Weights of a small masked image model.
Model: 13.7M parameters, encoder arch vit, encoder norm layernorm, encoder patch size [8, 8], encoder layers 16.
Training: cautious_adamw at rate 0.00087, 15200 steps.
Data: trained on photos of plants, animals and fungi (iNaturalist), 38949 training examples.
Rows from block 8 of the encoder, named by matrix and row number. Rows with one number belong to one attention dimension. Each number is 128 + 32 x the weight over its row's rms, rounded and kept within 0 to 255. All counts start at 0. Numbers have three digits each.
# q: attention query, key and value (stacked) (encoder.blocks.8.attn.qkv.weight, 864x320, the q third), inputs 0-63
# k: attention query, key and value (stacked) (encoder.blocks.8.attn.qkv.weight, 864x320, the k third), inputs 0-63
q.22:088118180125162134120127191090141119087137155110157115124170137130138130148142109163156138145131108119122126252111141131113110111139079130144135155149187222133147124097176082098136102134104186
k.22:110105117093130127131108173133120108091171133092139145153090115166140155145116188090083101167130110142143105131255129091108107158099136138137130122115162095167132104065121132091131135107088161
q.23:107115147125130128119102158092133136096119156072155112098178152161134113113141112117165134150130118128091121200122133120133114130103114154145133129119166238140162145111181071120121097143110161
k.23:105122112092120138114098175146148162113174141111137148150125130144142147099158158093092142159112099102142123086209145117156159161082134114122131133134177136106094099123091099122080131120088138
q.24:142108189143186155123136216094108124107133143054151118142152100122115156123136101146150124150142107137111130252127134117133123129137090160152129148106177246170135110099142126105124086185108170
k.24:131104127099122109110122126086119110131176168043201123140105144130133171117098142106057106169127155148116102157230142065140137155122117108085113129137139100126126134058144088106164119094104112
q.25:104124066130080108109152091165128128143104114187102136103063152107118119102120144105123102105104151107171122032142105146121149118116147095117125123131103005101091132171108150157116189090154100
k.25:149159111152114116128126122160116156114091132160069127118165097140127111165143089126203129080164116123149134093037138174108111106163109120090186137147094144140143119156130168135136135110146138
q.26:135085131138143120141136138144150110108133114147146132174149090138130107142061117157059089153106159089118175179094142119103157153160082131103177183166131150077137111127186089096147109172145113
k.26:125167111140162126171151149139164090126165116159166078141129094091106159147162169119101144206145150103106132142195082115162104152132106156153062091094103103152165138112105124072093079165147124
q.27:158138103130177148167157088130114101145112126065145110124091137078120143144148112139043116149151097185170138084127135128146145156158116143075107130097093108120170126130100116132128122141155063
k.27:111124111124168118150159125091110108162156162085127140110147148124102121139095104161063105142139159158146136194084117101144086128190114149090100130103032141151153111132147119077115117157178067
q.28:114155092102102084171139093104163123100148131131167132153077151159124183146137208114080108143172143132143135098195098091137137079110132153098158119138134083067128134203132096132121133123208079
k.28:129160107178141112176153157195152125137084124187127104091143087165095090130101156140091134154100089124143164135091108161153078140144160159132083099093090158106194096123127215114100089158144119
q.29:128132092119089088092124053160148134161123106194109132105094136122118117125133133106118126106122141123134147000137127121138142106128175112123122128125086000081097128176116164161131150089175075
k.29:113180123141102137129160101120130142175090099200071100099151132096117118153133116159169162101117132114119156125006109171133092074160130131159106138140101174132132152193157149135120128131153142
q.30:161125093081145096121208091155083153123070141146100134116125113120172125173115150140123092123168147143135126093087119137122153129169157150122114128146023074120087124134128144135130143129153077
k.30:170108129163140176093150100116095129121077088145151111119197109151117128148078069142102065108151109164134133128094079122095112122166096190064135129108056112159117135102098110081188131164126106
q.31:122141110112110085107151093157141152117116096186142130094163118142139091160124064139146091144114115107137127104080117124073163121148133085168157132160074054060083123098179119086144134134169167
k.31:186152132171126173069104101138121173084118142133147109151104112159070168128124129138107119108173136146106165107117046118121106131150121155116149123122145163114141134102138098087169110100125132
q.32:168139075097107095104146085172105143142105116170087152131104128125142132131112124116095105121147155105165141021128133139108152150170162106112125107125047053099123137165113160133132158095170098
k.32:143181132177126142128182075113100138119093088148117125130179111160104110148117086124167110075141096148163118151044131114135137126131129166093116115156092149095146142144121163144183099130118098
q.33:126111127127121121140105146112119105140130193113179130182101107191118155099150186131107182157150116119186151143138097112158095115123139166101123119127120210075159154198137089172142139110149110
k.33:087153148141137120162172175134154060131105147147107114091128098089157128108146197127072145138066139135196125162138094108132022097145165159106123148108061133125155083166114194119086116166154111
q.34:124135138146178152154099192073105106071149151051145110141152131131121145131127116140150128156139110138114119255134129121111108144134072131115124148123172255158155141102144076118125122161076198
k.34:115095103098121121128112135134124142099186132092187143147065103178151161094113163088068108136131117125157094157231166104113159165097148139093130124086141105114123059075116122140124131124084122
q.35:149129097139096128132130080186163145185107121166118130148051131105134098118166162136093133106104156138160143016133126129155118132082151103137094118131105016099133133181134162175116193122156073
k.35:120139103142142139137137099139145106124061117163090133061140098079099125124175108132163142116086113167162146148036167134128076115145131130132127145120051136118120115165104189132083127112169154
q.36:114078193131189132109101129150091071121130171050138043101150122120109112106108109142151103124061118188136173207131160111117120141087087145194125102103112116203132159060133146108126090161093132
k.36:164112148118158150107130124108129115124140160067153113152155123166140103121089101127164115081081144184099100164167156089097147165143081157072144134123094091157081125051112151104132116104159157
q.37:113106142117075095156072133105136112072153162097166119152187171142129115137150134152196131137151083081129078195148115112123104098130123132128131137149192198088120137096155079157113161126099189
k.37:123131125128115110118120143144120108078127112139113126133030120085098116138142136085070155180150112093137085088231130107126134114078147092186120116088165150175168114127104142137066149124106181
q.38:178103093123131135067163176160117121155140143149139166109155057117167150190072101137142068159152090145137162171063156101138130166180066135113155136136110123145092082113101187109103082173109147
k.38:113131141109094135078156133078114164130191129042200106133145151130113179092136119125101166155087097157098101126153065071131105100121080158128114154172142092118154150087168100104177107135120105
q.39:087105133137096121130064115106125087127127178080135153151112139162112141096155214150094144119141115127160100146188096126171101129081152141092085155117158201110159144162114092142104161084091124
k.39:095171165137159133163154152182147100137117145195083152109125131143120117146149153106150141135134133147161130093130145171170078100085173117141101134092138165119130092187122191158033121164146136
q.40:118104164107170115125119173101116120129139142097154121103176129120161147161113092146152121153113089095084132229128153119117113130145126122153160154136163196119133117088157120102148067170136155
k.40:148093160119133123138118127105161103114153141088198139143092166111152170088142170134091113141158134168086128145221097099146154121129107139148113128146170120124111147042092116119146170097078148
q.41:096125141144189153132143178096117097084126140078118106098159137110134110126111078142160130138112094147109122238093153114105136137133103120131146136119184204169122127104170117083126093160077200
k.41:117103098088150118105094167102137123116172148063173118156118144163137149123094125087093107159148123155096101139245142082121165153094122154094160111124159089145116100037116084126144123108078158
q.42:143133076115065081131133069157136149164127104202122144122119149120144130105112128146127108119133154108119129020138106135139151109124155087113139145169077020081110132167146129161123173093191094
k.42:166180102188118176127164124140137145126066105205099073133160100163102100163093076108188116105129087102137191134053090138107131109120123156152113114129126211126133150151120117095115111140120143
q.43:107142174164126128146078134091151112092150138067125100101162144118132105139166149115139156154113093141131125198127125145161127116066127145150117121118163188139144169118151072117150114110085163
k.43:073093126090133086139083169156141107084115104154069148089060143133179151147169165075119133137138122090129089130177162135146120152117123109126153100083131181159133097103140158158039162134126190
q.44:167140122091122159124199130174113171137081148102140126139190158124155135170114115103123122110137145132137077136064191126095176140168133143124140123165121118120099114050132127087147169145128100
k.44:179095103104123135124123100102097165108128081077170150187146147110125169136083069131117104108154100172073076098183146124145137142123070118128167129161155147143096160039125108086179167113089169
q.45:103108207159152169133100135122105104165163194065161123166126156116104124155170169140158190095086149183089131203118126153124091099100135164153063100109197195168145143118115134138119115147111142
k.45:090122153115119117121082160173119112122102141115103135136117180086185106156138135153115171133103153140120095130149172121113113171126122092081134134175134115183111098130128128137092177133130151
q.46:118141116164119126139081103148136126156127117112104121176073144115144124131138180124107184108134128122156104040151133164135138100095191113093072114151159061107145115138072102134122164107140066
k.46:106143149155146093128144111144131140147102107180074122090133161140146092155110084151158120094108149114166135144084138202102123159164173130107127125129123171110128082207160182173091145147153122
q.47:118102190155147158141071155115130125126166170052163108171153145146125143130170191128118182122145123136141094190151103131195101127094151154144111127129165209166168175124133099174120152152128130
k.47:124113177083162071121103148158098125096149128130092156153093149118179151166158151092149107157141158126115117079182218156115145184110185089104180109091155142150130100117138174154063128150137174
q.48:152106182115164078137149100094102053126119138117173120097106150076078120135199074135142097141145128140112144149113154148100155131108101115156072157159142160096123106095144145132104133190123149
k.48:086130116130112138089107135129146063103069148192100112106111151128040101172193115153175111093146111090133125149095096107097136120124092067132089106150118163134117129144184117140082089089113192
q.49:088122085102110161143149172128167182159191098184149134149136146188179109109070160147088157150117137160108114117091152104149157169126171151106144129118089111208100126147110102154109144097127144
k.49:141135111117129136136169098134147214124178144085158136105134139096170124133033153096066141172123115145090121149188162125155123108156131182145194123118134150133177102105067137094141145157179102
q.50:131209104097104158141114149120123224102077129072108131119147144127130119116146147144112148123139117121157159124160080112116087037134150109125143120164137138146134192166176120075166083101107121
k.50:132164155146134113119132123167104125139140078109138158206143085185174133062109083145070105169129092110105100113130084115196081093154093095093091150102099120168117122159104077119184143112146205
q.51:132119118136208100091158109113112031140149127150167111072139079153124169140105137123155078156144128147084115140124165120165192153137080147130103143076122145089135132143105102112106120125112158
k.51:116161103173116190112157121075105142063097148125093106083101166110086093163148101147174099088184156142177168134143119120094200091103107144162106105141199183108086197140193159140117080140109102
q.52:150077149146154134124144113109113060118174101157153158114084121119093153111134132116196097121139120107115114125078193153129148123125100093178093153091108173059136095156127097173121163137116140
k.52:098122104091141149139137143128119150140108128183116175103118187128048123122174141128207100069109166095119156119097138174109141149137085127174142116179160162084109173159157082124132093129156098
q.53:151070151105166101123110121118138030165189138137163133143134106140153154120091106101141117121133152136107104169118206123108148222149115141135101139103127097119146063097098133183101164175138131
k.53:104113087110090117099122144105147163123095169118148119055141187066091119121177138135202145103092166108142153137158123149090167122092148143179141118156183147103126172143168114139095128100117105
q.54:104174137116078148160104144105122224116078132058097136136128175128085102130148132164078189106125133110161103111153101140147098074142136125103117123167157170157129167162126147128123106119120122
k.54:145154159113116131103085119154151096142123100124108160219144070184178129087145120129117143136135095119132096096114087116174041106164132119055101145101068121156103115164126077191155131126149163
q.55:126130148101146143122104137100066211132054162042067150122140170129089114152148116171111169133162159103133100110181134140157119088142134136124101099138158172125109168143090130103082109178117084
k.55:115157158134136126142067112102126079123094133106127133186152118148122140084175093115131151132092137105130122096126141097165046128142153094102087147134119132146121143160135119165102110088123139
q.56:174093154122174106103097134127175055127162133210163114151144101144146159153089138108150110154135163158076142147119152128124190207145117150170133124119101108117102111100064107180125182150142163
k.56:113121096094110136124123155133145155126097147121151145061131209088093142200138122135188165090100153136121130133190147162095161119125155125194159111150142152121155148096114136091071127099172059
q.57:105164123126086159116109134127095216097083093057068122104096170113096099096141163134091148122107110103191134116164064146093090074119141095082162108147120113108108169153171148121146051123091091
k.57:141141131125137098136104114115151072119154092124095130176089093138169164113093093112127101159114115114138092124127100104124056150142128115043079151093091054125134061169097087131139098097138155
q.58:100184126137086176157137132144138221097115124098079134145094137108156119154152124135097172099166080131214127116127103105124096049115166111085169144148134129116135159140133142098137086127106132
k.58:121109183134148089143112069115122117172169083138139111178118073145158139049097086099093105158143104118099113083101097136168101117137116143120124141091118085148148099104099141135167114111114139
q.59:158153137119106146118092081064093134135122119102146155131122084140118145149176125162150130131209123090108165124134104136156126083095085100153096128109142153048139110108134120139183126127103101
k.59:153202141149144143106097150133059110081120097120109140159153081175157156143114153161129138125192133074210105134119117093158098095148131102118103127111117142106110134176158091120126091119110158
q.60:160125126126139104140132085104108090137133137099141135134118094109106174113146134161180080165182127085100108151114117151168149107135105117146073120127163196041099155149114107130149120167137119
k.60:084150141124105119094118128137093112124113117170108141130121138173095153158162133172163101123174146070208141166104073092122138111122130088155088074172154159097080187164222106133109073082117136
q.61:134138160103139149088081120112090104159114120153127147149147081110098130101187088117166100135129208149109121164084145095131164177117055161107097144122116152075126113121087131157170109150131071
k.61:134180082125147118070081109116106104100091135097061149101163148182086164180092140135162169095091128158156152140127123165073165147079144146172128110110123212099154134137142123099077108065094120
q.62:092141144142092126141161189167201136152162104181108105134084105156119094136122159090115142111115067122122131115068117141109094113150143147149171145160123114159120171109167086126142141073124177
k.62:118111118137133125123181081128166156206156113187163140102107099120144112086116095083098135141134090200051132095081118165131112154123111150149137169122116140122173132080071139128182143181145127
q.63:152127156111138082148143084108077051110102177133112125130103110102161150137176102119126100110151151129136149148131203097118168154120112099160078124089167154122162108159150127099125175167166141
k.63:129096095068119128078092127098126109116138183170128137132177165152093085170176135130151142040086157068122137098135129132042146136116141093190114103197179129150147131076187092108085138093138142
q.64:159060136108182088117092111110127057164135154184134139107094107125156144114125127092146105160106139139077111142120204143171177225145092126122089152097096115120162101111119112148089186148168135
k.64:112112100120107141145122138090130140117105166137122121040120194063095111134166166155195128089094142153152182150147149141070148134118152105192122097153136137127135165161162143140057136120126070
q.65:103160122140072146125146154157148200090095124117074119152154158130126078109146161134100152083075085116191126063155108118105097105124187147117164113147112134175090164141157148141099119098103139
k.65:132110141123170108165126127167138108169149137138147125190112064161144112089083104133076123176140077148067081098111136120185062131187112143071127165108090099148130097138087106129158130122160138
q.66:162068136121149066117123096123158045160164136172148127109117098133143124123094138102126107137128147139051137153101193124139154183161082143168104132117100143121133095118087094165101175160142154
k.66:099153119084094142096113146082123155105088171155152120069137198064093102151149165151173137071096167151150171145147153148071176135120148113197161083179154180136124142117152142101060130114105111
q.67:074173118140075164157136189123178212097104110144108124136162170132116078135130162124106190118079114151171116104104065106102106067113142108113187130186096130148114172154147141132133098085119155
k.67:173124112139147070171131101146131136171146125141164154166130058120138133080101089092073139181140107160060078074089119162166087152159088176088132163087109113150161098082094136150150146164157123
q.68:177134136129162128112130084134085115126055146094115139133155127077074113151208097130174085106159146100106152142095124143107140084124044115139063113149146193072149136130118131117165128161122126
k.68:141142148111114138080092118154118081091090125156119137177157100134061127149202109142142123064130131098153135104084065119111112112107110098115083113108112148157122168143202096142108092094086166
q.69:164095124120179105126117096122144032135186146167162121119147097150132175118104148091155104131144168139064133138110177143149176223118113120152118137077107128125139091140085103146121183137128126
k.69:113115114130113164114148159091098171104094132128150114060138173103099138161133169138175146083131146158159174160168139124071198121129132134159139104190153161102128182136170167101088108129134052
q.70:128172142130118151131110124092094205131072121031062110146147138084115084153154104153112159124123130108160119120146106137132118073115127146117097117170181181141130170155116137087151087152104111
k.70:124159136139137120112099117174136089143153078146129127232120058191134095085130100117115132139112067075121106070099110079136066090136148086082104133120109117160104089147125093142142106112099177
q.71:108167133147123101138126069069111072125132108137132137099109115132118147118152178150132095152157124121101147137095110145126165104115085113150086128110144152055133165164143127102130131107082098
k.71:113182140120144107136110140100124122145117111113140155129085098171087157111172148181146096122189188089189174155107089108127187119136103086133104095141134135070103139161191097150158103132143130
q.72:077118114137107148119132138143159167155120083154103105137136149116100091134124155090117177131064136119143132133079160148152124166146140144096194133146129099198154157144126121102100118109144112
k.72:118110141116180084174146077144164110153124099115148123135118090100090101058105096071109153185085102207094140107118152137143112181130117166157133138066122130143166134112077137128118134179148127
q.73:165118204160137082118122076151135055137126158133148148139127164085084158173154103147188070109166141115093133135107144142128141131146093127192109147153152140123130125074101170107098163164123155
k.73:121123125100132128095109155116148095103108156176096122139126166094055124168171070149183110067134170130093101149072109099082115127143101079185125111155170130147126167112139131115073144114136183
q.74:087102115102111103125101147140165153161181138171141120154099125146143127083082150130096184132089122149128090068139135122158112189159182139107136132107094090205126146142116071149103169072167153
k.74:153110111108100106158177103146159192188136154075149110105134165092180125123091174111110176135144086153082122106159201171151120127160169176152150162137110122105153093122079156138132187145173077
q.75:116152098126114158099143086054097130121134132102113151093084128131116131128139168155158120124160156079152129131130155113157175102159104131100085127115139201049110154163125092112118086162071108
k.75:110191116121148117143114136088127092113128116156106172106077087159072105091120130158130118135127134079178169123091049100147138120082125087171124123138150148085108140168178073153137103139094149
q.76:108092151132138100136147166183143142110102128152106122129164174115150100144097077107062111145102129141160111129127137125099118183146155182117185114132096085213114137120135164108076131143128141
k.76:123074132111111145133153104172164122143093164104147089138147133062134110110132082077132142096086100170075126114173138139117098145120124155134186135140114095191165077078091179100124177116141145
q.77:142152146127102138098142078065070083133151128061157138136131080120107142129152108165167104142187104098097131139109130148120132077102098107162078129104170171083149155111099124111151130143101125
k.77:139169159154120166096119176123128092104146144136105170152146101175116105122169162171143118123155138039181113116086119059162107095126145091122066102139153118117095182176171106152107093117120148
q.78:164091164157134123164131080108126084174134152118135156119115094096132164129153073164124080169178132150069154135111123142149130107156103138184079132118144132080141111091097099095113179171152126
k.78:095160180154126163093129194111132106090129159128140107134172134100073142153165165170179132104134162107178151132076129128132173100112111059141112095181138136138111176141193155141084127106129138
q.79:157110125110134133120104069075091076128194137128181167115120106127147154099154136127171115133160114105080133130133180132148175090157103106143070139108130133062150108139133085144143146171121111
k.79:088157127093110143093096176080075160132138127111114148101131155134129153148143174157183135126151137083178172176158137109098157143101128113141104079153137131073102195182189104114126136106134116
q.80:143122157125169099139120094115139044109179147173175125134134120150118160102113144110179089118157116134084110151103185154111179144120099105177100140112110112112135087106123105189147150129119163
k.80:102151111124107147115148168117093147130130180140118147066143168099112115201157138158194105111144169156136206157122143152078165158095146112161161114149177127087101160137133160111089114120117055
q.81:173164116153157140121175098101065091114140151050171140132163107141145154144160082161160110116192164101140133130135097127145094107118109116125103104141159160065120104115160112102163118190137093
k.81:113130144152121141083103152149111128085137135131143136108141070175162149153179158191119122076196130065180130153109076112139133091096137084146080137160146131098104148145184118097150114115119150
q.82:096102118138123110139148153152171101134163113199139099085097101171161149103095190123145141152093118144131115130078121124145125171126137141081195140084111090123132121131130108138123146074134131
k.82:136095132156151115142165102113093170115134124091152146067106142116131171141096126116113130179142148194106159146148153172115182155153147166108155135105126120094153088084106176104152136182138060
q.83:132089126137165096114111121122135042168168128179155124134131127138132145125121124101171093131109135113057116130110206142116186186143102091159070144085119157117141122117132105164113144160140141
k.83:089119094073123121108104135073114122113106169144117147089135204107063084128157114150188127081096176122132149154091147144096182143139114090184109095158154140128148193157153112108084127114097081
q.84:137114125152132135127114095120085061142100140121108153103092110124122158093169126088169128121151170111136109126091121146150128129104064098152102133107161187065138159112120111141133120129105114
k.84:116197109146133123093093159096155093141142102182133170097111141172095165100201119111157150131142135112183200135121108109123160133069093078179127122115126131057158149141167122177122094146126131
q.85:133141135143106145157146184179148152110075134121096122155157162124145082157101128115098166091106091123185115117158076130084101118143137135146158134179129098213132139109130180110094144106110161
k.85:164107162134157105141122106134177104162151112135139092189110109090119110080097046106095127157109090145045078094108118140170098111154134117100136152079056084175140080109057123148163121130150128
q.86:112183108126062171150154165113164206134110143106081124142127160106106116143145136170085178120098102106155134087118086144134071093100175101109167097166158156174116172136132117132144110102131112
k.86:142108170134147117150106125154170138193175105131153140198102068165166098087115078118106122146148070142083069072117121126182104109144149153089113145125096135148136100133095133140170158152158184
q.87:123091114150159105121113179159165133112125121148087116135152157127136090145067086101072137109079146150130100128125148123089132197140179162124173142134117077201095097094124138118069123126118135
k.87:126070105114121149118148131146185157141106128100110064129134141063136125139113118093156148121091095173088103121152163144087137119140120145136190165147106098175119090104100178088127170146118151
q.88:142139118124102119141119091086095102156149141092139144135132075112110157121137149154169120135191141097068131132114118160160151085110088069168067128109149154049140150137121100146168160130100126
k.88:144209142122121119115122158091105143130166095151132155145101142205126127108119138180170157174159161066184146161115094104165141107155118071152113106115163139076089179202167105151120130133161152
q.89:115090118117100102141124183135191160119129135175144111119160128122150143100083151122097183124081131150121114139105128113106110159153185125107193104160084095202147118140120134147107139103163151
k.89:157069115142140088137144094138115165123123151113162107125140152128166133120041125084069131156093111180090142117169179166103163157130123159137191148150111134135172111073053163115123136167156116
q.90:128107154136130115118162185176148153124114101136113124132152154143141122148080095086071117119076099176173108135143148089109112188141162180105180127152100110182086102102147156116099124128134144
k.90:112035129108135151139129118133175130141101154143146080119171132082133136115136072101107092098090137186057082117154153134115130145097128184115146156132083114196125090097076154067128129148143113
q.91:101090137127101112138121188179164169135168132142103149163131132132151112131092144120103189135063116133131127129120156120133134183152153162125159137150103090237150115120092117160082169123153148
k.91:148118132084114092154125116121150172167127155096141092142120141080145096105069128065092187155084090191049133064182186168163120144167148157137173148100114129176196076076068116148122195149157097
q.92:101119142115147109118104188141150185097104127122104119090158144143147113149087109101078154120050127169168140127102135122107109167126146144096164102156105104196100113145142168111115116109118131
k.92:142093118129125136121135087142177151119137147139142082125114141108120098115090096066072146148064103196080094099160173128085123171108088158089155156092116083150149056083102170106123135158096118
q.93:111103091134133131153116178135155100159181092179111152145096137137165122095083158088153134135092096129137107136130109111122154200165132156128179129114106124155131115139080129120143141096124140
k.93:141110086120145086174173117104113171156146097134156124082112126108172162120108169075087118139136130144078129141178177184143158104143138158135172140137110142121186079111085165094129173138154082
q.94:070103076113112167131136174141137191113138120144100112096117105186136133071120199124112159131084125152169128109104111126155120120111176155066171134140111098177149134158124100150149103093125094
k.94:155106133125165119148136091107110178125152118082127162085108083164187162111069173088104147160107103171109128146168129133145156172142163195089163149087110110119156092100102154134175130143129096
q.95:088159109150112161122121170141141206085078110104080083147101143092100099133134142141094138126115122127168101108146084149119096082106168102077141126138146122171146166117167138079137068120091154
k.95:119114151154116128144111104168141102132126102153119117177101055152124133113137083082094124159107127102103068106107126148147073107148118123074103153056065089172110093127085105157179132148101156
q.96:080146148145138176116165123156116113116149172168137111089166156115122143172142162149171103098160144102166160156134105099101180102077144089174180092132159127116082160168158145122107072136098128
k.96:150148167129151105202186140173149109178185157124148114121108100158115107109099124107110106146185110150106130131110141142221101187145138186079094090113111113091146113116063146134134178196156150
q.97:085117089121075193115139080121110148146095167140111096095173090076156105126134080183219179136099157116068167106124142112125167087101114114153125117151137155146150155075138175133169087094121089
k.97:072106116124075114145137142071108092156093122080125147063179144127131138113155137164183160111106172059153110129132128075116155126110144082163147184139116188130106188123212089108101117110123196
q.98:174130115100163117129055133084155103153116099115142133128078155107159082096086061115091130137118127135100085120138174163179117142178126152127117146118057115120178108087057126141127189126110116
k.98:100133113149111184127078127118070137065053113170064118152171157070101115186181071145107166069133106146092109124101127134093165088081094133171127155132115117138146165127094165078151125067070116
q.99:154139107107158122074098157143120137150113113142117131134028148202111157128085128086101137127094141084138072155096118120118101192124115164079117130115121119168097147153134149123078088095125163
k.99:172133113169164128130164167189119125117155116113123151151131138154117157096072115101086143118116139157082100086171194179171079142156149168108107159141104137119168089101088119135132189148125131
q.100:124169086167146176098120161163107135024071126167082082116114164115102139144152177145129129120124151129178156163182098090083150140092094126154131092133141152144075147131118127069089088068074141
k.100:139077172186176126180120166132147127129096157096142155125185102153199154151088118151098111150136108156061128150159183153188114170131138136123147165115109167154120106119114119105107165164108134
q.101:132036097124091138161122123073190146225163118149145182127112064125189087109094116166168186142091082130056158092066151157123158109132136136151130131114127174098115107184155133175172116131159122
k.101:102094148074095110079102109092155092154158092139174116146118123112170092083163158128160167129095165072135153173131098094078114092135103081159119158094119153153161186121156129174136076084084170
q.102:075139145163151186129117116116131085106092127165122117101134114100168174129168150134192133163072119119136163136152120119100140117022076105131143147172169134135127129129132159124135108090106141
k.102:119089177136165096171138128124205105169134124109173133113147090146161105120138144124144114155094082150096090146144126124207090147168168133143083166121093164170138080105131094129099140169152181
q.103:104140133081115143147127153076120128181075130127120154105179085096141128132103041169152157108136127145104156105129120174116160157119109158102133110160136149200130114099156179101142111078114036
k.103:107088128134088117126122104120104156140112105147131137155157129107156116129104076183124171111095184116092121117106179137137120186109128068152100185136107148175104111081177157141126066095116194
q.104:091127124132127194127148111127119100065103169165120081123110122102145141162155142140167131117070112137138142113173106110051179150044107119133109127191178165168149124147154152119157118086103149
k.104:115092193132155122144142185125189101159126110117146106148184128157157163138092167138107092174140092158100119147158184105184127170167133137139117199112102157148118091102099137178098108169131171
q.105:111170107145142168101152129119068121091104118137097121087159140132092151183158156179159135074118172129172159128129097120090149105089154068112159085123179121134101146161158179131096083090104144
k.105:134111123136170105156156168120146106101163169128123105170070139121135098128050119117112086203152128157099098119167156137197111188140157145101118114092119089126105079135066157125110188168179167
q.106:125148116140162162141120148127092154124109122167096092120172108133063128160113055114137108074139145202149129134147087077096140114122080130164102116138146085173085095087120181109144064086130041
k.106:134106108129090165124131175153092150120080154142083113110100172172136147140141092182116141120135186097059118145079174100122095146153122130145153122134147149161114156140145164062116156082136166
q.107:149108113096165088148087157108117129189099093097072110115152121121141077161117058127099101151100144180118135148083113164151105186112137148109090100125090126161138118148080120150153118121180091
k.107:153097105118085113122102104106051149137094127175079089121185150126096128140127058160095160089110188053093078123124144102082148141092137101145151113133119183187128106106120122127094094138066114
q.108:177121110137145105142108122090106101203114127087131132149114082139164136095107098091055095152125126126135087121133157140162089173165103155079077133083121093136156112134072103139143123113155077
k.108:109158124121117150105115121108147114099121100161103092094142175089106160109177152160110115121067178107147125169083130100077085108116093145165108116155150128132135135127167156160128065070149085
q.109:118041123138099102135093073108151104167186143148146119121151093142187109135143109114133125150146117143074140129099160185165114088130083124157089150112078140070183085069119133181152189179160159
k.109:094198148116135189098098128121119166131141084134082123124120165103122108147160157154205112146090132068182100116135041108089132082114092094145109156150133177087129142164176118115135081077113161
q.110:108184143148118175138154147115107090073129152151127093110176148123081146147157148138169117127177165127163159113153108106108174090086091076173162104133190119112086114116172136093100100094098135
k.110:116080162151166075167182121120164115158184141060164158089140123184176136081114135135134073134157127098140127158133173124173158154178156152080125112142118127140132134135103132110136180191127169
q.111:141101164117129189112114101098131125048114111140111063144111119109122121145139122106138165122093102138179123084149080115087113141119145116120120087161123179175152086116102135109139120075147118
k.111:090169160128100164117093120107104106144096125129125139106164167107150143191180119146194105119156138118166158128120102100142119151075084057092132103142175076149097098149130135088124062086076112
q.112:110178132140108129115165167117096114082110144146110129129091124131098134137166182136165127096110177093151164149158068100076170113082112089139148124167166132166087146149181154089114150097124172
k.112:127108125114192111165181111109129060192145135074147118095112066167162127135120156097131046189169124129097165181149119137161118181182145124075148119070104092072081143148111147104156116147148121
q.113:070169118102134176130148154127109159140084111155106108098108204081125123110115145112136165120073151114123120169131107069069119107075169092118139123142177104153124187169175134151075073103110145
k.113:170128173089122110117173090094146107159195163162173153164117115121157145119144141095104128131136095148062136165118139140136120183133161171118141145093113107162152119104091116164119176152155119
q.114:100159153132128150122167111089105113092130167129128157088135129073087130120171188154213140105118143118117179164146110135116186112090125102189129108158165164146107157104129146133122092141094143
k.114:103172151108149166134116125065160133167120099137165090094149094076074129106184188165168144163103096124148139126130093078130150095121100135103152150113137145134109175160165091122179070111125189
q.115:149114112134164084131071103125128152161101093092122145166147128151141127123090098098056161120143137149098076146128154140178087153187121196131131152087064105162171120118086140152129138149122122
k.115:151150068134074168080116113091080160051106079166079140136109143121099129158154128168087136131078179161110150097148076094094180082099112100126144087147176108083149156148099136088144155085111061
q.116:159141168174127118150112097171128116107120090089175124196031148146139112107079176108065105134098108126124103160167119151139077093142116093111107160107132104103142081130128114159143202127158166
k.116:137155161194186173169138130121155099110105151079102106154157089114110144173092078092096069174104113165100142111168135159156088119125139162112092161071144115114132073140073124142087163137119140
q.117:064153132116145126161117138092095141180080090137102079079195117074115097124200062167133133133112129121087149122135115116144124150063135081085116142125109107150130133127137189094135098147122076
k.117:082104119103111156140138099054089141134111122164101135088107176090130167140123102153108178076081210104070095192119113094126108144140153064178105156154140149162081110154137154181115115090117176
q.118:110158138160113198108135152129126134065117112162114102109158117133107130152194146165186123085166166135157146127146087121073186100075118085140122096150169127091105137131180127125132117098109147
k.118:096100184175134105193112132178158138163157128057109135088162133187190150163100096140149122149170151119123095153111136109175096147153155113064122115088149160126062128091161149117108109125114143